A small sound classifier, trained from scratch: arch vit.
Rows from block 5 of a small sound classifier, named by matrix and row number. Rows with one number within an expert belong to one neuron, the router's apart. Each number is 128 + 32 x the weight over its row's rms, rounded and kept within 0 to 255. All counts start at 0. Numbers have three digits each.
Before each expert's rows are labels from the 100 clips, of 14848, where the router gives the expert most weight on average: "top examples" is what is common among them. Only what is clearly more common there than usual is listed. The data: read English sentences (LibriTTS-R). In brackets: how many of the 100.
# router: router (model.blocks.5.mlp.router.weight, 8x256, trained with AdamW), inputs 0-127
# up: expert up (model.blocks.5.mlp.up, 8x128x256), inputs 0-127
# down: expert down (model.blocks.5.mlp.down, 8x256x128, transposed), outputs 0-127

# expert 3
top examples: voice: male (100)
router.3:209235194226170184203211178178161139144135139173132160126147126126087131088110140148120109154125115103103123138155101070125151170100098132129167120127121128105110101122094104065155151101090126037007089068075120139119119153126153143102088115155071099149104126074116140103129087090144134145093120152084125170182107115141132165157110115148168116118200119131086118128115159091190109157127
up.61:120163128149255067098125118129127127126128130125125127128128129127120128130129129128057130127128128128128128125129129140128127126129128128127129129128127128128125125128129128123128128129128128107127127124125130128128122133128128128130128128128144125073128134133127128128129129128124128127130128130127128132135129130128127126128127128128127128128126129129129128128110128129165191130107
down.61:255255115175136097255125128128128126129128128128128128128128128129128128128128128128118128128128128128100128127128128147128128128128128128129126128128128128128135129128128128154128127128128128144125128128128128128128132128128128128128128128128126128220128128131128128128128128128129134128128129127125128128255128126128128093128128128128128128128224128127128128128128131128125110128000
up.70:119125144147081102123088122129123111124129135123137128128115123129136128119129131127130129130137128127000128117128129113129127127130129128125127146129129127128122117128128128180134127127128128247122149125128136128132081004129130128133128128117140128129127132130128128128131132132126097131129128133122130147120128131128129128128129135130131128129098131132133129127135127125143141128153
down.70:090140105140170108142131129128128132126128128128129128128131127128128128128128128130130127128128128128136128126134128255128128128128129128131125128128128129128144128128129128124127128129128128075126128128128127128128122128128129129128129128128117129117128128131129128127128130127129152128128129125167128128187128127128128142128129128126128128128171128120128128128123124128123135128255
up.71:120255131106124183138000143128123072128124134128136127123095164129128128140126127126065128119124129140137127127127121133124129131128135124132128133128136128128115123129129128078133128128128127115122123120130128128129086126127128128132131128127162125137128105079133128126118124125124113129139127127140129129117127206131127129126128127130127128126231123118128128127125122128150140127137
down.71:107114162131233056150129128128131127129126128128128128127136127129128128128127128128152128128127128128119128127127128209128127128126128127128127128128128128128223128128128128123128127128126128132127128128128127128125059128128128128128128127128146128255128128130128128128126128128131099128128128128127127128105128129128128073128127128128128128128119130126126128128113129128126045126142

# expert 4
top examples: voice: male (93)
router.4:102089142200126121123095133087183143153109107146112119096154116123131152169117134138135169143120155155145142089177099188108100122177160140183095122143125109120092152126120145148082105147122159145054004179097108086121159095100126154147179118084122177159152148153145155138134107146115129087180140086169143086088114053093123171080128151045132145078154116094162125122121121177094108161055
up.26:161140131126153255094075138128125127129124123139121129131134101131119129143125129126135126128118128129139128129130128148124125131128128125063129128127124128128255130128115129170129128132126127127180133128131123129123126105128130125127124128140162128127128128149125129129126129118124129135122130128137128118146125158126134132128124132128128128127131128128129128128124119127106131128119
down.26:054187132129174110080122128128128133128128128128128128128128128128128128129128128128128128128128128128134128127128128127128128128129128128128123128128128128128255128128128128088128128128128128075126128128128129128128104127128127128128128128128132128166128128128128128128128128128128125128128128128129128128077128126128128129128130128128128128128126128128128128128126128128129126128161
up.30:083000122092112138131117125128128064130128122131126128129129125128127128130128127128128128128128128128130128128128126156128128129126127128119127128127128128128113128127127128129130129127128128255144128129126127128128225132128127128126127128129127129131128127128125128128128128128140131130129128129129128130140128125129129129126127129129130129128072131125125127128202128128129125128146
down.30:037067025092126092255131128128127128124128128128128128128130128128128128129128128128114128128128128128105128126125128000128128128129128128128128128128128128128178128128128128165128127128128128089128128128128131128128126127128128128128128128128127128064128128129128128128128129128125124128128128129105128128015128130128128141128128128128128128128106128129128128128123126128128135129079
up.31:116129130130130128128124126128127126128128127128128128128128128127129127129128127128127128129128128128121128128129127000128127128128128128126128128129129128128126126129127128128129129125129128130131128128128128128128132128128128128128128127129128128096128128129128128128129128128128128128124128127126128128133128129128127120128128127131128128128127127128128128128128128128132125128128
down.31:127122116124129127171129128128128128128128128128128128128128128128128128128128128128130128128128128128128128128128128159128128128128128128128130128128128128128120128128128128129128128128128128126130128128128127128128127128128128128128128128128126128128128128128128128128128128128129128128128128128128128128129128127128128255128128128128128128128135128128128128128128128128128129128128

# expert 2
top examples: voice: female (97)
router.2:113059102079070184189088127087125200090131112146154110133176143168183142110134144128172115110141135101115144135189143122125168148146179147141101163108121151109151186096129133136127120191138145142132120118085100133160068105112146117114136130165089158123148112116105144126135098098140112150177115107109126132080102137120138170097096142081079133115078124109113087126061101140048068137170
up.59:103118101000125128128160129157130099128127133127130127127128123128131127121128127127128128128129129128121128128126128120127130128128127128128129129129129128128109128128137128188130128128129128192127135129128131128129128125128127128129128128128127087128127129127128126128134128130120112128129128128126128132129128129129128126129129127130128128128130129130127128128128129127133131129053
down.59:076115127161130129124116128128128129128128128128128128128129128128128128128128128128130128128128128128133128128130128053128128128128128128128128128128128128128151128128128128103128129128128128129128128128128128128128128128128128128128128128128127128145128128128128128128128128128129124128128128128137128128178128128128128125128128128128128128128255128128128128128128128128128096128177
up.61:131088086075226116171162110127129129106128129129175128128128113125155127168128127130117130131128126128128128114128128097134135128128126128154126123127129127129128124131132129114129128126126129118050121128127129128126070135126128127126127129126123131125128128135128128129132129123130126126136127128228130129130136141124129122130129128130128128128222128127129128128105127126130101123123
down.61:145224255113000124068119128128127127128128128128127128127135128127128128126128128128125128128128128128194128131128128153128128128129127127128129128128128128128136128128128128136128128128128128147130128128128126128129133132128129128128128128128140128128128128119128128128128129128127125128128129128131129128123128135128128115128126128128128128128119128128128128128131058128129255127064
up.63:119131112123057131132253128128128133128127125130126128125130127128201128128126128128127129128127128134128128128127125024127127127129129134130125128129128127128122131129129129151128127128127125000115137135128129128128126121126129127129128128255132128128126128000128128128127128131123125128117126128127128122133128137128128128128131130127128128128234126133129128128142130128184146128131
down.63:127149255111142197078176128128128133127126129128128128130135128128128128127130128128135128128128128128132128130127128097128128128130128129128124128128128128128255128127128128255128128128128128183127128128128129128134094127128129129128128128127127128120128129123127128128128127128178128128128128128127127128127128152128128147128128128128128128128141128126129128128031127128129131129128

# expert 1
top examples: voice: female (100)
router.1:008027000007033049050090092069120106134137106130107115146154151111102149086109147122110173110140148103090109169137148089178162171137169115157162091155094123122102126113082125086167143115105163217199148154172108137130177146136147122129136117125164154137108111102140124129117112048170150141110154172114163153107117114133122095124093112139152149108119125112086144113114097113181178108155
up.17:128129107016255161126122132129128128128127131128122129131128124129128128120128128128124128127128128124243128129129129131128129128127128128128128126130124127126135132128128127097128125131128128123121129129129126128128142115126128128130128128150125128139128128255128128128131127123128124129127128128134128126131126133124143142129127128128130128125157127127128128128139130132087126128155
down.17:128101034121133125111127128128128129128128128128128128128127128128128128128128128128134128128128128128128128128129128129128128128128128125129128128128128127128129128128128128145128128128128128081128128128128128128124131129128128128128128128128128127000128128129128128128128128128129128128128129128137129128123128126128128000128126128128128128128133128129128128128130128128127115128160
up.19:089051102129170188131071127128130134129128128129130128128128126128127128112127126128125127128129128127115128127131126135128133129128129128128128124126127126128128128128125127074128129128128127138112126125127127128128116133128127129128128127130121128162128129131128130128126128122131129128128126129117128145127127089130128114128128129131131128128129127130128129129130128128114123128000
down.19:090087144000118115132126128128128129129129128128128128128157128128128128128128128128144128128128128128141128126128128255128128128127129128128127128128128128128128128127128128128128128128128128132121128128128129128128122128128128129128128128128119128133128128129128128128128128128128130128128128128133129128093128127128128000128128128128128128128078128127128128128121129128130119129000
up.23:130062165128128137127124128121128133129129128129129128129127129129134128123128128128129128128128128127127128128128128129128126129128129128126128129128128128128128128128127128087129128128128128127130129127128128128129150112128129127128128128128139130080128116127127128128125126130128129129128128130128128093143128128130129125128127128128128128128139128129128127129128128128133129128116
down.23:120000107154072084139148128128128128128128128128128128128138128128128128128128128128132128128128128128126128128128128046128128128128128128128132128128128128128135128128128128132128128128128128119128128127128128128128130127128128128128128128128126128132128128128128128128128128128127128128128128128110128128172128127128128137128128128128128128128000128128128128128128128128128127127125

# expert 0
top examples: voice: female (99)
router.0:143154148182166125133231114115167137064103083146161157129140038150128117171136132157128115133113131104098115076123097215091068092121102119098095129141102121128089161105181143112096112139101095069142108138091168138143085089135149127158109139122147094093161171173126118153160166181090114123154133142182138087161121192129174122117126124130148120125169167153134103146053118188099184117169
up.59:147255129144207086222125176129128190139134113138120133127152132132121128000117128127255131124130127122137126128139126126134127128125128133134124118128123125128227128128123128000144128126122121141131137118112127129120135113128131126117125126163133128150124119056130132129120135120130127129127126125106128107151128115129127122124126140125130129128083128128120131131232131130000057123183
down.59:083132008230063136057143128128129121122128128129128128127119128127128128128130128128000126128129128128017128114131128149127128128128129127126123129128128132128160128129128128143127129128130128068134129128128129128130073128127124128128129128126116128110128128135128128128130131128125125128128128130144127128109128129129128128128128128126128128128134127120129128128120128128135142129099
up.65:102126128114122081129142130132125117128126132129135135128130130128116128133126124127124125129129128128132127126128127155124127127128128129128124126128129128128110129128127128127127128125128123125218126130127129128128085114128129128126128129138116127137120127154129132128134131132128113128122127124126129131133127166128129152128128128128142128128127128130125129128128126129093122131153
down.65:112000129169161140147132128128128130128129128128128128128125128128128128129128128129130129128128127127118128128132128120128128128124127127128128128128128129128124128128128128000129128128128128124131128128128130128128176121128128128128128128129148128133128128133128128129126131128128121128128128129129132128123128110128128125128127128127128128128109128126129128128131135128128119126255
up.80:135125129127152132255118128127128127128129128128128128128126129128129127126128128128127127128128128128128128128128128128128128128127128128128128128127128128128186128128128128131127128127128128130133132128126128128128128122129128128128128128129122128153128128017128128128127128128128127129128129129128128136134127135129130127129128128128127128129114128128128127128132130128126131128130
down.80:255129020121152130117128128128128097128128128128128128128116129128128128129128128128150127128128128128024128128128128191128128128127128128128130128128128128128123128128128128161127125128128127168128128128128129128128143126128128128128127128127132128134128128130128128128127128128128131128128128128127128128126128129128128128127128128128128128128130128125128128128135133128119255128132

# expert 6
top examples: voice: male (100)
router.6:077066139084094057116177142206109065161123169107062142115087153170127134131174151113171106112130110128144131166095150183123116087105078125165140129144149129115159098175151123190128138165144151180232179122176149147126138113165081119105111126115125097099109159170153099142101082168094157128094118105117101096154136113120091099125138112109135127130103121166157145146182166093094125086077
up.58:000128167121130116166120108128164138126125126129077130124129134132127126142127130129120129127131127128124128160127127137127123123130130128129128129130124128126139128126127129131128128127124128122155125128131125128129186131128126128128129129127123128129128121130128129128117128127140164125125125129128127104186130129128127129130128128130144128129255126131130128128129123131131095126131
down.58:133080168131083000116129128128127131128128128128128128132128128128128128129128128128110128128128128128123128128128128076128128128130128128125128128128128128128134128128128128135129129128128128093118128128128128128134116128128126128128128128128161128124128128128128128128128128129129132128128127128135129128140128138128128212128129128128128128128136128128128128128098127128129138131255
up.65:255095055001130065090123129136128126128126131128147128127119120132095128145131128129124137126129128128132128127122130122131127128130129124125128127127128129129140136127131129132131128128126129113122126125130129128128114098133127128132127128127119127129128122127135126128128131125135167128128128127126126144128134137124124121129127127127127125127154138126126128129134127130171000129123
down.65:071224119180175030221126128128127126128129128127128128129137128128128128127128128128197127128127128129162128132132128146126128128130130128132130129129128129128105128128128128082126128128128129132131128128128117128127122129127129128128128128128115128129128129130128128128128124128122127128128129124126130128044128120128128255128128128129128128128050127126129128128127122128125255127000
up.66:137143134128099107132173128125127116127118103129139129128131125128160127123127128128129127128130129128188129119128127189128130128128128128128129128128130129128189126128132128000128128126130125124117132129128129128133093142126127128128131129128134131128128128150127126128134128126126120126133128128144129130146128122129128132129128130127126128129021127126128127128104128118130123128127
down.66:114119130133130255122133128128130121128129129129128128128125130128128128125128128128150129128128128128082128130122129124128128128128128128126128128128128129128177128128128128138129127128127128156131128128128130128128127129129128128128127128129133128131128127113127128128127128129127130128128128128022128128083128131128128121128129128129128128128138128128128128128132128128128141127117

# expert 5
top examples: voice: male (76)
router.5:203171186177211164161182165160132164112118076109116117131092100107109113122107075137125106141116131144240109127161142128105100166130139131029176127096134148107213169124135093194091093099130138055145084119109123126124131069142108145117161104117092139119138124134187128105118147186144151128132121135167117149174198170129157118151152131133082116124084137116112124097143139143063072134109
up.19:122102139149200168135255067135128147128131129126127132124124152120110128120134128128120129127132130127255128117127128129131131129128128126154138128128134129127090128133132128152098128128129135121140139126128128125128144155129128127130128131122119128116126127154129128128120130129130136124127128134146125112132128203130126102126128127128132129130255127127127129126127128123129128127156
down.19:255101116153000114115133128128127129128124128129129128128138128132128128131128128128093128128128128128164128128129128000127128128128128128127124128128128129128131128128128128132128130128128128126131128127128127128130142120128136128128128128128126128122128128127127128128128132128130131128128128129129128128107128127128128131128124129129128128128100128131128128128127126128140141128116
up.20:128132118216145087233000132140128128132128128126127119128138134125133126142133128127137128129119129128048129151128124189127128121129128132132128127127128127126119128131131128130129130129130123184142120127136124126132113127128129127128129129098142126151131140131128129128119127126126078128127128128129130120087128126134127130131128127135122130124069124145131129129128127128119114128161
down.20:130105086102000255119150128128128116128126127129128128130196123132128129121125128127137129128126128128091128133126129000129128128122128125127128128128127130129191128128128128123130123128128129132144128128128106128127149122128128126128125128127132128106128128131128129128130130128128228128128128127104134128029128131128128132126123128123127129128205128122127128128117122128128118123156
up.21:129124133128135000127150128128128138128128128127128126128128127127000128129128128127129127128128128128128128128128128131128130128128129129126128128128128128128136127129127128132128128131128128131128131128129128128129119127128128127129129128128120128128128128125128127128118128129121129128130128128127128138130127128129128198129128129128128128128132128129128128128128128127128127128102
down.21:125128148186163135145128128128129122128128128128128128128124128128128128128128128128135128128128128128141128127128128230129128128128128128128128128128127128128115128128128128132128128128128128128127128128128128128128127128127128128128127128128130128135128128128128128128128128128128121128128128128130128128149128128128128155128128128128128128128131128128128128128128128128127128128000